config = dict(
    dataset='short read English sentences (LibriTTS-R)',
    loss='softmax',
    text_encoder_inner_norm=False,
    init='trunc_normal_002',
    muon_scale='original',
    nesterov=False,
)
Rows from block 2 of the audio encoder, named by matrix and row number. Each number is 128 + 24 x the weight over its row's rms, rounded and kept within 0 to 255. All counts start at 0. After the name is the row's rms in percent of the matrix's.
# c10: first pointwise conv (encoder.blocks.2.c1.0.weight, 256x256x1), inputs 172-255
c10.93 099 [127 125 109 113 125 133 126 100 109 122 146 147 133 141  86  98 113  48 147 148 156 137 182 143 134 132 101 130 161 127  87 107 140 154 120 154 128 104 128  99 135 152  97 113 154 147 136 133 146  85  99  93 121 158 187 116 160 119 134  91 190 139 122 123 136 135 156 128  96 135 111 134 127 140 119 104 134  84 157 152 113 112 126 108]
c10.94 101 [113  96 105 129 108 168 149 149  95 158 137 167 142 143 104 116 135 131 124 138 114 112 168 110  95 122  98 119  71 110 139 150 146 129 130 140 160 106 143 159  81 137 111 159 131 109 141 105 140 151 135 156 159 115 123 132 133  95 156 182 119 122 139 119 138 121 127  97 115 137 101  97 117  65 141 124  87 135  77 124 133 138 211 104]
c10.95 100 [131 157 126 148 136 141 104 133 131 121 124  74 120 166 123 160 152 122 179 135 150 119 119 100 110 167  76 150 122 173  83 101 123 110 113  99 113 116 134 190 172 123 139  95 138 119 110 139 164 109 124 136 110 148 121 107 155 143  94 120 118  90  90 160 104 125  79 123  65 121 134 149 120 125 126 145 140  79  93 119 148 124 145 165]
c10.96 102 [109  88 122 122 128 109 117 107 142 131 127 183 132 120 151 127 138 104  87 119 156 129  98 105 113 141 121 132 115  91 152 145 120 157 143 141  70 122 133 120 139 132 123  81 138 118 107 150 101 130 124 118 107 147 147  67 112 119 144 161 145 111 124  87 174 126 138 146 167 130 156 108 130 138 158 165 112 120 104 126 160 113  89  91]
c10.97 097 [172 140 142 101 126 150 116 114 136 123 152 139 162 101 215 112 143 164 111 134  94  88 112 139 124 154 126  73 114 148 141 168  98 132 145 155 111 105 127 153 111 100 119 153 128 110 123 131  60 118 120 146 100 130 109  79 105 140 141 139 100 145 109 132 144 114 116 139 142 124 134 127 126  67 140  94 135 195 146 118 142 127  68 138]
c10.98 107 [116 141 138 136 127 117  90 155 137 154  63 155 108 100 103 131  97  97 111 108  95 117 145 117  91 128 168 154 133 125  88 150 107 106 134 134 140 145 100 123 120 133 119 146  96 148 154 117 116 120 118 127 150 168 117 145 147 177 170 142 146 111  92 144 117 124 142 130 138 123 115 136  96 116 190 108 155 144 102 143 111 148 193 132]
c10.99 099 [119 143 110 112  84 123 122 110 106 134 180 146 134 139  90 121  99 142 199 126 145 125  70 130 152 118  93 158 134 157 132  97 141 120 100 188 131  97 159  79 134 164 131 138 133  78 115 177 133  93 162 106 143 131 139 134 140 117 151 112 170 106 128 133 110 114 108 172 188 125 135 127 149  84 163 102  99 148 133 169 111 127 114 101]
c10.100 100 [106 129 128 131 167 132 145 158 112 162 109 165 100 167 148 138 137 115 120 134 165 124 127 141 137 149  82 149 118 137 131 100 141  61 123 109 105 157 120 133 134 150 100 142  86 108 119 189 119 155 138 161 120 102 118 130 152 135 149 134 144 109 122 119 108 132 148 115 118 179 116 117 104 103 151  57 107 103 161  75 138 124 168 143]
c10.101 102 [149 154 137 147 164 134 142 114 127 109 153 118 155 162 121 149 122  81 152 142 129 147 129 144 114 108 130 169 137 113 147 132 132 124 127  87 138 162 114 139 138 150 106 125 147 136 131 102  74 145  89 150 123 131 124 133 103 136 131  85 133 117 134 111 175 131 176 121 143  85 197  92 154 170 107 139 119 132 187 144  84 124 135 166]
c10.102 100 [168 106 116 151  98 125 112 128  92 112 140 131 114  55 130 134 138  77 178 137 116 168 136 154 147 132 152 117 129 157 108  73 132 130 109 115 209 111 141 124 156  83  89 177 126 101 131 100 124 128 154 142 135 122 117 148 119 156 130 129 121 145 142 140 146 157 130 100 103 146 124 115 110 131  90 145 133 142 143 121 156 132 123 143]
c10.103 095 [135 139 104 126 100 144 130 107 122 158 151 160 140 119 131 116 100 128 140 102 125 128 131 136 169 102  81 155 132 125 128 134 116 152 163 129 127 132 107 132 152 114  96 140 143 148 111 138 129 110 112 106 127 125 173 130 150 130  99 123 134 189 148 134 140  91 119  94 127 146 166 117 110 162 157 134 133 129 119 137 129 145 108  93]
c10.104 103 [114 137 132  95 149 167 144 105 173 166  65 117 120 128 153 156 148 166 174 138 106 140 146 171 133 130 149 131 128 135 112 131 125 174 118 130 120 146 142  83 139 127 154 100 122 178  75 154 122 116  98 165 133 139 131 130 102 141 124  93 154 135 122 141 120 145 155 113 113 158  63 113 136 164 121 106 155 103 147 114 124 139 140 132]
c10.105 104 [106 114 109 140 132 157 136 152 148 147 101 113 130 177 118 126 121 111 141 121  93 171 158  92 174 153 138 131 111 105 192 141 140 152 147 133  95 161 100 138 112 112 159 108 146 122 144 161 108 129  79 146 121 121 115 132 144 139 115 156 151 131 152 116 151 100  99 134 128 132 106 132 100  96 137 144  84 169 106 105 112 111 156 137]
c10.106 098 [132 114 149 131 108 166 125 134 123 135  74 151 132 164  63 137 154 111 129 158  81 151  87 155 128 133 138  96 112 106 155 130 156 130 126 127 159 138 108 102 154 154 138  90  99 182 143 149 132 124 135  87  92 109 151 108  82 148 110 113 127 123 138 107 111 135 124 132 116  98 167 148 149 134 107 125 175 135 105 127 115 159 150 138]
c10.107 111 [164 143 136 103 128 133 109 123 132 114 142 163 166  97  91 138 173  85 139 115 123 163 156 106 179 174 131 120 102 126 137 172 110 129 152 123 122 125 139 104 124  75 155 126 107  84 152 166 135 141 152 111 107  95 135 110  95  94 137 107 132 133 110 148 111  92  88 146 120 123 152 132 149 140 149  84 125 105 117 111 133 119 133 101]
c10.108 095 [119 111  80 117  79 123 112 132 154  96 106 123 168 135 110 122 147 135 131 167 125 134 102 104  95  91 121 114 191 115 107 133 106  99  99 129 149 114 141 129 118 155  91 106 121 120 143 144 111 156 117 150 141 116 131 163 133  86 128 116 126 147 114 127  80 115 127 157 145 156 126  75 173 126  88  76 154 130 110 138 125 148 101  90]
c10.109 100 [ 75 137 137 182 128 133 183 143 132 137 116 121 132 100 142 149 114 203 157 173 113 125 136 122 105 150 191 141 146 148 141 141 117 121 143 147 150 118 140 103 135  88 187 137 147 147 120 110 156 131 150 103 138 145 173 122  89 124 174 107 130 128 121 138 174 169 128 113 110 139 131 163 130 168 109 105 111  88 108 139 190 117 120 135]