Rows from block 3 of the audio encoder, named by matrix and row number. Each number is 128 + 32 x the weight over its row's rms, rounded and kept within 0 to 255. All counts start at 0. Numbers have three digits each. After the name is the row's rms in percent of the matrix's.
# c30: last pointwise conv (encoder.blocks.3.c3.0.weight, 256x256x1), inputs 148-184
c30.0 107:146087125087153120104068161052128110128109119117054143179109133169125192096117128174123104176228106121129086186
c30.1 102:173143109111115182105136087126095182156105110089146108106100114147146082158131105112083123151156138100086088104
c30.2 104:094190148101150135198187114134101081169134166130178142103152175142125146118115106106103154115072097087180062109
c30.3 098:123093140111074118186163168122155186202120133162179212131134092107148104124135112143132135126175106118126118126
c30.4 097:099178149146136136160090113143166163095098190165175107052137092101107119114180159087128057111148139114091147157
c30.5 100:159128124118103140082179169136158080099091134158090147184141091084157167092120113114133070097138164097094098058
c30.6 100:096160081119103096159124127052153149189164056098142160186101108163118101134153129129145154182115173069127144198
c30.7 105:105122116152106133137139155084140087117146142136113097089161117158134124166157159132190181136130091089155120124
c30.8 103:077134141190150154151114170063181156127125096088160087075129174152115079208117104143127150167099124212117103106
c30.9 106:154233136155141152148128120162113188065140210147147097134081166126144125133111121159161091184132124121191122101
c30.10 099:200093143161166125130106162086152130102143125126137090166197148134154138110110144097132113126163119115156155171
c30.11 101:083114151097074110155101117207177155097117179122131171158117176156128105150087168148106143122148073137144147139
c30.12 101:100145093152106118055131153151129164069144094082158125120103098128133101169098145118123037139103058162107151131
c30.13 099:180086125185121106131091137120093120133047111094183130126143151158120108093097170043085148169151174151102133166
c30.14 097:123090140123145101101069110105162116192119174119108107118193086144108169139135158120100100136189236122160119070
c30.15 099:175065156170188181097126122194157124177144114150143169097164137114161147131070142077138115094143107166124133124
c30.16 100:137132176084121135160139150185127108174150112136122129117080157088130169142176125099138100142104084115120140106
c30.17 096:081137165131181090143117132114127092163130085147111145096117104134108034144086139085162114073141138158087177168
c30.18 098:094097136127174122176070061163161154096094160105152127101171143134155185082140142111149125107108139107167126150
c30.19 102:150108125073108117155102102173122166101140159121126139122159164086095143090167123196141112147108145113153171081
c30.20 101:169128082124137115131139119148089163132165109130169171114154201148098119138110113190150060051123185104214152089
c30.21 099:080135149082112126093178167146090100176137086129139168173145124121147106173121090100155120172188116116129136082
c30.22 093:091144153159075128115111082156121137154124083107140109094166093173118141103122130082084101086084091155072136140
c30.23 100:173120105171111162121159143137124161111130125057184072178131140184144083137094105101127219074137159132134117100
c30.24 104:067080135167142210146133170115126115069080236129141082110160126121154151129147094140180082079109134158052168099
c30.25 106:207090073130158136083065115104163169128146143130137109134116131133095171099119142083148087138155114159079090126
c30.26 101:175098169156160085153098133125189141092147116130098132141122092134095124153143125082146089197114124181125121126
c30.27 095:165157108151179138110107136135114079091092114152115143113120115159131176123076145135099125088142136132110156100
c30.28 097:088074092137146079142109114079051120157087124147124166120131117099158133124162146175198126148131128109140190091
c30.29 094:122161148148097121124165095110179125131093137141129140111186160135097086146124195108131208152091141085096140139
c30.30 101:077106114100133181143092131173140175144120112095203146066102157153150148092127141134175182177110130117121105107
c30.31 100:153156125131179114078067068144106079114141111101130127143164167142111156116080056039109130150159112103075124144
c30.32 104:114153184182188087114100117142130136015100080106121123165122075155042119103114139105115094106160134103123122192
c30.33 103:139129118075135077169155133191137135124115116080094145133147118145192145166175197178181076128148157103104160164
c30.34 098:101135135118108123158098185130163111130119139158155120160157116113149046071128166103140126121157129163141142088
c30.35 097:119143122140151057117118117131095134123118115115131144099084138124138174134170112132114129125118136119088129194
c30.36 107:083108175195106120096129177163085173124093152199108109105109149148145169121106159169148188094107175101126183128
c30.37 108:110135140110120134116123133179130173132101145154245167138163141160138125152101127141152153122157110224104124104
c30.38 109:138105071130068158125130131154092114146127092144156166105097077123098119090191103142229104127141154154106103144
c30.39 100:136110118137099171164182099139098111108138079138131150140199128145162113136168119085099141121123122125161136080
c30.40 098:119126145108118169146156159137136151122146098147180165140062195130181137108150137121099085080175134137062149128
c30.41 096:073129066137121102152111135072134152081132150148149113112148112140133116140121119108156124131102152111074128102
c30.42 094:087129118177102114127135112104161115182095151158090108095205100104153165174153170090138130168116167167106127132
c30.43 104:137108098157216151098202096117129095124114156113103140098180151114118199160117139099108117158083111152124117095
c30.44 094:150090155148083126085169160054148151202161107160090143129136125200077132124081169082104119163183146125145133128
c30.45 096:138138112116127189098114152182116116183082082151126126150125115144120124121084132162128170133135132080122139158
c30.46 106:068180106121053091115121088138136189067085135121163143163150116144106069107109165142129084075085161114154158108
c30.47 104:159162143144131089103101102104150122132126085185126148104082112069109096102118180106184141115131120114137171114
c30.48 103:148148138163122148167218131160155108088168163148137223033116113185094174131099081159159138117118126112105131096
c30.49 099:102118136123155100117155120140096133090137128090154149125096131137084110107120112054144154083133124134098116160
c30.50 098:152141067158187086199092085108107107152140143209136105129110118122129107173124152131162146162095140140127126134
c30.51 100:125135138112095077122107116102113127157137134165134126090143123156158118121067133078075094153122126137121108141
c30.52 091:138128122127151103115129145087141105138126122130098112203140111172160062122163155147173108111146114120140111126
c30.53 095:165154078101053152107140172184070181132153106143125136071147118094061070099152154105151153172093075134115186101
c30.54 100:176086121181162092192086156161122171121155111098149094134101132107152199173103144096083103055164160146099105081
c30.55 099:097134161107156082110163136161122146131088135168157143151148140082099164139094054198139171185162148133082119146
c30.56 097:112149110155137143188080097157183165147124101135090149131149134105132145157170116114138124105099139121100147150
c30.57 097:148140107174171184115110113088154142136161082145119118094112102088159100108102166090102086119182147135083089157
c30.58 108:110126146156192116133124102076123126181093159098183111147116128170173125120113087102131168120101132063119141038
c30.59 109:199148181165094126138146205132133089115136113173134092132088132137110098119150133134131157159054093071129147127
c30.60 092:187110133196134119176132155148128215168112173124111115173081040094099151145046065152111127092153178103118101185
c30.61 106:169097115126124089219205190129049107058144078142076138158124114093126124142121119096208133115175175137129187087
c30.62 099:094058125126133130111152137139068160134090092155126134167105095075155109106147134134151127154102111137153077095
c30.63 096:145161104098118121152164078113069149068097092105190154125123071097123158196160122182084118075107089112150127083
c30.64 107:168112059116119145195211107091105179171058189093120077095107137113095175096185090094155086197104097085125145121
c30.65 097:135119114208119112108189092112109097168097172114094119114108153177135160155165136186134159118121136141068105094
c30.66 094:174086152134142141149094077147177114074085092191157184137144103104106118144112167151146149072092128188111106103
c30.67 091:126056135074079139120113060154082120124108100189105095120136177116130110111089110106136096095148151120112099149
c30.68 102:130141107170154105095137113138108152092146122081126080164174123084094169147085088178149153092092185160144150105
c30.69 109:155072149163179190076042121116068146104135126113148149155124129123138138116107115090156119118123137115099126140
c30.70 101:150188052121123143144163187152115122155109164134124117114114097153137145128164169140125106152108112126152133117
c30.71 102:157136098114155133147104135124109095135130084104165199144173106167126116153114170110117134131140126128118121120
c30.72 100:086132103186105125121119109076064111107112099094073107138127169143130134169111156140113091083139112118108196149
c30.73 103:169168114109155103128114149120104120145129159088112129168174168118134168143134144168107132155079125132109118106
c30.74 101:209145137116086115117142150086144127158079088107096122145137144138173175123140087119125105077129088099148134137
c30.75 098:117172165211136087209150155203167122099103155105122087133118104133070108080114114148165122225142149142095187105
c30.76 101:122120096181110135089123106214132168102160078193174133062079090212135133097119154154106114097175093092111154132
c30.77 094:073114065170112140128096173164150062173154107131117110086164192151090086104111193143100180101106135130156155133
c30.78 103:134088131150142117101223160117122069087137063129108133095130084176140129041168144147123066131137155102120083174
c30.79 095:083121174181126121155142160135126150150137104157097125076126099070104175166108167134134177100164179119128078152
c30.80 099:206132151098191130180087123109110120151183141153115110101150042124162153141102132186146094150094134172149171071
c30.81 099:121136095144096122125094123160139103129157171070162117170113073139133117089143138112129129131036117087098159152
c30.82 103:147140126197167086142133124169110111138088121094107116077161068135144128112195130129188168161091130122178138154
c30.83 100:115147121077157118066130107172161141096201159122171148111149086132140147101114118154053114156189103060092121104
c30.84 107:152070108101155113211164157180149131121142150101147112167151141116107083137095131161141096100140158123114108103
c30.85 099:103096122124150180166155109107136148195135099099104134157130056128121158129117143105156144134168085133141063125
c30.86 099:140131153126110112176152157093105139124193106086138104164152155084132145144148167040144108089125082095141086111
c30.87 093:107067103159091047098093155069114139072146090166093120174162178092155091142174157168096056105118140157123092140
c30.88 100:084132176157144057047132099116049160175149083168137119090169132089140100106077036133117107097154164131125176099
c30.89 097:148117137136163162089139114166160095147129080139174107139087088102128112098172082121145189117077063149209139094
c30.90 096:101159152121056117147121085109047108129137121175155144130097092099168114108168159101139145157109210183129096158
c30.91 093:176086097170097194115083156171118074151145139165123139087212117103116142155121178150156130124111139128180110107
c30.92 102:107127073172145167116159149193169126136147122107141126061141092167106159145142144123138143123089109143118149099
c30.93 097:134097097069148148149130149075126061086175108117129155089133156144098146202128136110123151196111104125154141120
c30.94 099:103098105141145154130092214110183175131120172078201131126136029135170077124120120110098138117150172108152130108
c30.95 101:133133169184176126037117052104177141153143132164179163158133144141082108124159138168105164096134080168155073127
c30.96 104:087164153133142136155131116120123148114121067166148100128107134126123142048097150100056108175100111129114141147
c30.97 101:182121187151101208111081144197096088131130139146114158084145131081111139146141138161200088138107120133102110077
c30.98 097:125087128121181112087141149090085166156102130109088133068172144168127084098172142133152125086120126137094162115
c30.99 108:143114107173137148187118152157132169128132105105133139135178122070106073180117145144100115129105103177177114159
c30.100 094:100154086129105092105123155105096170131177106159176116115116130154052142042115091118166149135108086174103115147
c30.101 099:142159123175172055124149115168129226161098171122117102150107101097123127133079103122128146125116142171163104142
c30.102 096:151186133175102146179145128105132177110118110158104095238154126205123146093175145127060200177141138103107111116
c30.103 093:147113209091110143207115127113085095107134091175145151057110094106138164133076094080126093157124173080147129121
c30.104 095:114134086155108089132080122098131112091127186085083151121128107115146085107100182076155173121185146164094103089
c30.105 102:074177167137180092149114075145141145138135138142132150135095126136160061163123115102172141138153116128165158109
c30.106 096:090088113120142092183140154106119128130106139090110128100074119114134140077149044150089127103053151164114110140
c30.107 100:141076113121122111125147092144148077123139113136113143099140098125130120076155149120152138117123129110117141069
c30.108 100:154065102132094081096135162135150156115162042114108099145122154169103132127077119096169170108142062174085111142
c30.109 099:082167140057161155103061162153190123172156107135111101151071203130113086089145130145177106134087115153094142162
c30.110 093:114148140152153134135103119128132127127142133148105058176129130128096158135142107174143127159087152173104081105
c30.111 098:142123134142122124128144165123151193133136121104150063106116144139110099098096117108108137069150082136145141130
c30.112 105:075127143146137115116132148166148118160170107129148065145102080113179161090078138150103195140126076105140145111
c30.113 103:114140148135149169110146127088128124101146130100124108110140167137109132158136170079112067122086058183102078096
c30.114 106:174086133112181142165125124118143154180072140093026138135110151093086169146112175099134102127214103123105123139
c30.115 097:099111115175103160101093138072107070104109144120082068130161185141149133134128130090152182171139187106140160155
c30.116 098:089117147084141133121120083084143040155116143116146091125130111083152139074146143157119157124147130111132145195
c30.117 103:182111161162123136106163121151121132125172152127149162129139157097123160083107115065081118116145140131134096155
c30.118 100:078182180182171123142178104165148066171152120064168144138141214130086127107115183139116119164185103152095086099
c30.119 099:133169064144072166128114154094189117149137086163092099112114119132087123117096128137107162087106175167150125141
c30.120 100:129114153093109132072101159112168112131111079065051112143198131124084108116146125107155098124110149106138159174
c30.121 104:140076148124138112126121099132115076127114107049080134111091127158128177102191148124193126142120098112111167107
c30.122 103:079167148065130142135135114098155154067141081160182136141187121113135097075124115204126134110174070071098192101
c30.123 102:171127118150143079085124075116086114147123090146127173105199154133199154143112117118141125099104128095136121153
c30.124 097:116167159172199166121132120061117104167203126158112102119159119114073193145179206168146076123084141147116156120
c30.125 100:160147070084097134066181150127124065128140116148108076093161091139151110132128133165169141165102109123093108101
c30.126 103:149120126106106145162128181157171118173087102203085122164122137114084100137145113129131136097125117139121118228
c30.127 095:072172137155144104128175175118179139105132195143134096160142155135094081098152131128106131134138149158145105126
c30.128 098:106094110160086198085124132166159104162106118195152198097155128136102129152111118067094182149096150178136089154
c30.129 108:108064120101156116183106085122149178184134102167167107172114141163119116167109078123102090080197054157166112137
c30.130 103:203102134109051112159045038153130110117120074163142093118101212159162097114151143122146119151160127077109118144
c30.131 096:134153117093149086136105115126131139097160170093079163144126132100091086127131101141155131076157123142128176111
c30.132 109:099081149078119196085156153131168152077080156149076119100094171087122156128158102156107134178178144109184101081
c30.133 097:164097172160171164056106162177135139141171154125111060121191092086076182147130117154150093153117171100126147123
c30.134 099:127160139146063097215126178149143154065112151116097131115111096142133144145148129176094120090070081138156113123
c30.135 096:096171112116147097112148110117116135154146124112165121131115152146135143132138154109121155131152176133106135146
c30.136 093:137127087084103063106096125083175137164151175126169127111147172104094129128158086055149162114149131123077154163
c30.137 099:176134090181123179168163094152089172138133175092140125191082140066149153140147126123087120018129153110117131140
c30.138 098:147106126128108151140113153100132166103106139109144162066090125118085109100080169114082111111111146186146181135
c30.139 103:154165116166140119104135111066128127122092145129150161138194177076058172099120098101129144153137133142102084134
c30.140 096:108049135070165149164112092166141131182129087200091134136120097161193144114113153115125122099106144108120128107
c30.141 094:138166073159148113130170106140103138094114135099098142141094078142124160131096074047157157119085134113122125071
c30.142 099:177140165188127149117136132156060140112097097094127106089071103086096192139119160150125097165172134172175166031
c30.143 098:152120129185141150094117136162089115182105142090130121118173108160202153150115136117125159108119116121179092095
c30.144 100:096159143129183101107115143088064067115091147180083145075071149127182169122125119186140119145092174177149097187
c30.145 099:134061150105158166089172163118104104136139086195123102130162152113134120150128136163113153166136113117183124198
c30.146 099:081146120108169112170117174143115084128141115081110110157122148055172101078070170135153139121116076101132110078
c30.147 090:157119107062164139154096106165184145140144150112161180128093138116114138132147093168131150064161090150110110113
c30.148 100:131159088105113201194089113114108134106116081172144112096058166133112052203165142091134134108118172146140089144
c30.149 096:133122116146133134078113142127164163124179105116119121129106111112128096086205159154139139143108151114122113139
c30.150 093:084137123074101123115100115141176167109087162151133097136098152088145158110099102122138078165111132101089152108
c30.151 104:183198185121072195108155232134122159113117153125132081182131128115167090125151057123125125128111094145074112178
c30.152 105:164081086189129149132111135118155141146133120122200091168150138091158137073135155117154124101145143112123166109
c30.153 104:119139113161121173062116107132132073156114194121135097187162174111116100134151115121137111115138116165157149058
c30.154 107:146100132149114067098067091104123131130215122215116105093176154113159095155160130133106116147156077170137112165
c30.155 102:140126094134167117152120105165091151099136127100134146099186132154140099130149133156166093096130125141095130100
c30.156 100:150073137080171144116170155051113137154137167163103115172153114162108159160178116159134169115099137129118180132
c30.157 105:120172183119129101099163126151160068069098074062117180182102131157141154156115172103157080103106202152138152121
c30.158 103:141108088128107107172108151104207200119061168082128127112077115092114140124073088160140101104108094147101056160
c30.159 096:117145168126118161114164111168157147091187135092108090161208113133141143072100104169189161115105128105104097155
c30.160 092:121101082103102125135110107093094149080146140127164147134160085088123129178082084161131172135158093137092116113
c30.161 105:138114198147150080063094118085102079151122113096111126119137111131149151063153109161107119169085166071094134141
c30.162 103:129158150158144136144199057081071157184108067170112139152115105114099086148113119153126079121141090092115159078
c30.163 102:170146199111202075130068126160090139102153066060172081169119149111212145130100171160104126139131125111137171152
c30.164 096:175133104078185059140105124188096069107075135118148087171163109167132191161125141118105089187118070145111107108
c30.165 103:106078103148182149109126150121096132140074113116113141071154150149148153117075117084111077161160115089158159157
c30.166 104:154136085067122136110096098096087121114155155138105111144063135068084172098112111179084123129137119106166109136
c30.167 102:135146109154144080105141137174123146133150163160168109106116139163129086214140134176152124102110118177156072149
c30.168 103:130081085126177105150060060118104127197201122080124172075080161134098193101110170094116095151134125145120124170
c30.169 096:126093139159160134160121132159139088119121080093177117188113157140147111170178159107125102066114126134132158173
c30.170 095:137145123086139139148177165174156205154013120125108145109152116130110108126061097158103114187127091127110162132
c30.171 102:111113130156118154099160174155101195090142145123130070103114124156163129084147062104111129113169109121132137170
c30.172 099:143202184079099121102134147130122077115116212092166131177130111202176088176178163180039131126162145143144152110
c30.173 105:141127175103146072114141113071058165119132062154177110151125120135128097111123141080169165136115137093083092085
c30.174 101:124124165082121100099168136129182144159118147151205070107177127076131146125114137109122102154154159123122153143
c30.175 105:053110175096142141119078170088113124083150136194152129078126142129139176154160064171122138109103095135197150084
c30.176 096:153122120107195109097116146160133156091128122061149107151147144097172108101093157126129142127110154091170103136
c30.177 103:148205114137171170112145160097134151099100084110141104147124145094184160096117097083104097085127082151154113112
c30.178 097:130145151159156110142128134161108104120123176119167147095125143167162115113102099185072077062098119074067089116
c30.179 094:128094131146128158108139131107183182130134123129166086157102147164105088145126148070072139128118139171133123167
c30.180 102:102125175185147130148131222192161157191136105130115119120157131142140140132089083081101109123143195073104170111
c30.181 104:099118089147095096048104119117125172143116049153168073143116107073105131080167180188092129118123134148116134135
c30.182 099:097117219171056123140148155064183186123076139125139140138129134128137110109135118084140129101111111127175143087
c30.183 097:092116148184103174119131111131089146129133151173186142106181102138085112132207082143114112127110061093164179155
c30.184 101:126037102145128101081104129141072125155120155037076150125138121103100112103123184153155171159108204102156095091
c30.185 100:097087121153136168123083121104136095156148096123173167111114070127120155147170134078157144091067110197091086101
c30.186 105:086061110122164164145094123086083091118139130206121153120149133155151165190128207141090204133126111142162121180
c30.187 097:133137132110165173117162106121166100142100196132158087169133073137108107074110136174119124170150122153179101091
c30.188 088:078127064123064138119113135150111196139070151085129133160119081145078140081109118099158098136118058209134124142
c30.189 107:102152038102127130154145149047119117073133117095149099152090169146066146215132166128138157110163105164158212109
c30.190 091:067156186117148100211166147100142153097153188125184159144142127119104102124181168069113155120170118134135131109
c30.191 100:085153112066127135124144107136084138065164110108116108124152196132094124149073137080130102130110108140155134109
c30.192 101:128151106145173151151142058104161085148083058109152135126092117140102108084129202141184171137150146124111133067
c30.193 101:155147162151125139160092147104158181166135137073128148133114162155068149177120095120154105115080124118176104161
c30.194 102:090153126113116130119110129122073080091125112143141157167102163076092126148152121078062111090110131125142187152
c30.195 096:149199155172138133130065127064153072126126096128148133100109158088128117162133129150117174157168089119099113054
c30.196 105:159126190193093105106110167166097145129150098149099092070115110116103199145133138150096102091088130145162120131
c30.197 102:108122142133100117136166085130173102174126152185137132102151120119167142117157098124135172068133107166116192091
c30.198 096:072125162143124110180155134182085082090093105110051135127141107128146109130111140181082173122049138132116156113
c30.199 102:061113178136122132088090101134053172160136097146151096102151142163118074110150079087117163169181186186156137137
c30.200 101:119137162120153155129157098090124178145117108118145176099193151095142145159066132125088187121077188123084105119
c30.201 098:124097128186122172106077202156127175161151138108143145133096121109141126131140105106152129193160137186122121063
c30.202 107:128112171131083150138123126203168117107172075125135177166094108157093146094164088137112091168131132187109141129
c30.203 104:113126156110153139116074100072098123176104128104131172150117107160148103135170153135152088096129076086141123136
c30.204 097:089144097068125116144081159166142099116136113052157187133062120214156171115169105151120079113078129150093125126
c30.205 107:150067136141145089126167097107181079131120128138165116183162164171111135086115142126104168124147165126180152117
c30.206 096:109104117176166151149142193151167147112076161097130097098155161112112101120103154145136114109098152155115161063
c30.207 096:120125115120117107082179067137197139146212102121097167073141195117049107148126117134124113134143115140135115088
c30.208 100:178130093106118118122133133159097141071171121116150186153143093050121101194154169079088127084131080079177153180
c30.209 099:186103139198138041116084107143080110150142183100079147156132138075119115072096121160092111140111119146079106160
c30.210 098:179170122099151168142113164113175148111122076128122156183148131114146122123138123108138100142131109094096109224
c30.211 106:130098128023090147097098122105110126163111108176066191121194168129211132085123167156121158100118077096140171116
c30.212 098:126095139137141171108102171078198170098103129100151130085120136173103140114095097088126150138103177145075160104
c30.213 100:159160159132145080158076100092128129132083091112136178118140108156150089111126106117147147149146217171132115133
c30.214 096:159174070197156154139112133097138062136122145161128131150087129136107178122143095092148145168133192066129144113
c30.215 098:132087115125151091069162175147093054073120112127128129162130066157147089087094067138152136144171101038145147115
c30.216 095:120089076139114130115121095119172101141113122140111115058142185086125084088148166088158151108123122125095181113
c30.217 098:114178102156166108113134152125184114116153125074151179077086100151187146100127154084132152076074075118124131144
c30.218 101:150149139157147170135109185150147145124134081141067117093154093131067139075127094177114160090109148107099148181
c30.219 097:148148123122143134055133098122137199103114138030124143123144195070077098113138144048139092103133159095079095143
c30.220 101:127108096094169143117125122086137170054160129098114116134069079183099129128115149185171167091217142120135183100
c30.221 099:168106138154137114160160095147142136136120128118136143120160112138096159116147127134117117149151178106098175152
c30.222 098:139123150187086069158134147168156126157156124134136154122073134103134172147187129146145138184118110141134129079
c30.223 104:176135088131142130124132084096084150107134127082144144125152078126105135176105140206113124162171120107116206121
c30.224 106:126125162105161178082179169125139162111169150112129086117111122097126110109135141101176124162095064111117107116
c30.225 102:121122125129122134055149121128171157144138131119182164113136150106083213229064140161194151133186152076151135173
c30.226 101:178115143144133197143110166124161109145129173167181169170152126117154115111127075119194031136083124089194085123
c30.227 097:108121144081152106122146103155123091109166149119137157146173064150096140124164157136134097114153149108119107096
c30.228 098:119078185035121123115158090108115147152098120132080116149182088156170097088117139139127118139113121166172070146
c30.229 103:144073114171137114068139104106167107079127108173164155078130057093143120139157125102110144084111171208139107147
c30.230 102:091123099200128144097133132116111127169166173140083105089088159193115135184073191130118110116133077158128087147
c30.231 103:161135151113144143133087187112195104157171139110135102160127138140171157115169168179140152119161138123123152076
c30.232 102:154174121115076135031197136135156131129132155081148161137193112115129091091107073127147182066109105151209143117
c30.233 103:146171136137143135088120091060112119151083073129100155148072150148147165159133093166137174080067112131111127137
c30.234 094:142091106133145157110193093119159133134150168129145121157145136131107141147051166150180168145205088089123092134
c30.235 098:150162096164132141145144094099135165102179094194049106094111138111097120148152116139102158152122186103119065107
c30.236 100:078134120147113160089006137148127132125140180141151086115121138125156139169089095163119149089139100145134040105
c30.237 106:167147157143084143194068095080148108142118106101129088115161116084087140077037126094135095089082173085115081160
c30.238 098:132139111055103178116108112107138152191106070183055141126106163129089114211072101141089098128060103074169089118
c30.239 103:127114094113160092154112217145117164161095150114163143127161150138140071171110130188133153097102130101096140133
c30.240 100:186100103109118149181204111097173152158082112123119089133150080141073113147148116102139184128153142164120131085
c30.241 098:078157152156144096103077144139136148145118128141107142069150148145123143159136091055108176107099096093136137142
c30.242 098:125136208167079150148153041149164172103078196152135142100111148080144131091123098112158139114125107087135128195
c30.243 104:131133138192098203135082126121158159103136074159147162084121156149092156124117122079133197114113078128113174136
c30.244 094:119138093124160152147186128105131116132188102089098122031111182060087161155056135122122127137116135129107137085
c30.245 106:135121127164112171150096171139067115137146208077133103178114158083094107157138082112049153065107132183095125122
c30.246 098:177134197127095117080180194105085115140116222203177113130127121096113144135094114154172163151135137066125104174
c30.247 096:109162122115049072140121119164086185155129123134081100151093102126176120091036141109091090105142073164163128144
c30.248 096:150151117199109170140148081147125096123097100122111150112129146012099134110104141128110221154133106157154121167
c30.249 102:107112140116173105112121131093134126141148233135142172160096154116152098116131130089176118139193130120125099142
c30.250 102:127164120081104120139117174119130172149107119173107116061112115126124135056145146176095091139127174112132154141
c30.251 101:173149147166142101152115155088200127092120158151141175127082131156145112127124089165169150175104155147119145095
c30.252 102:136198077147169145167110113100125170152091163149139118133125106181149109153107173104126036125104143170109160142
c30.253 103:113173144174139158171129178165127128172097147159120060136119207134159140117157111084117099166139136195086170116
c30.254 100:160163166136103115122098172092151107121182159054090151119159118153153085176105097091188057100145123164146119105
c30.255 095:142155109154121118105166120101176120147150105092105067131127084228132158149091114177138122203097198143116073115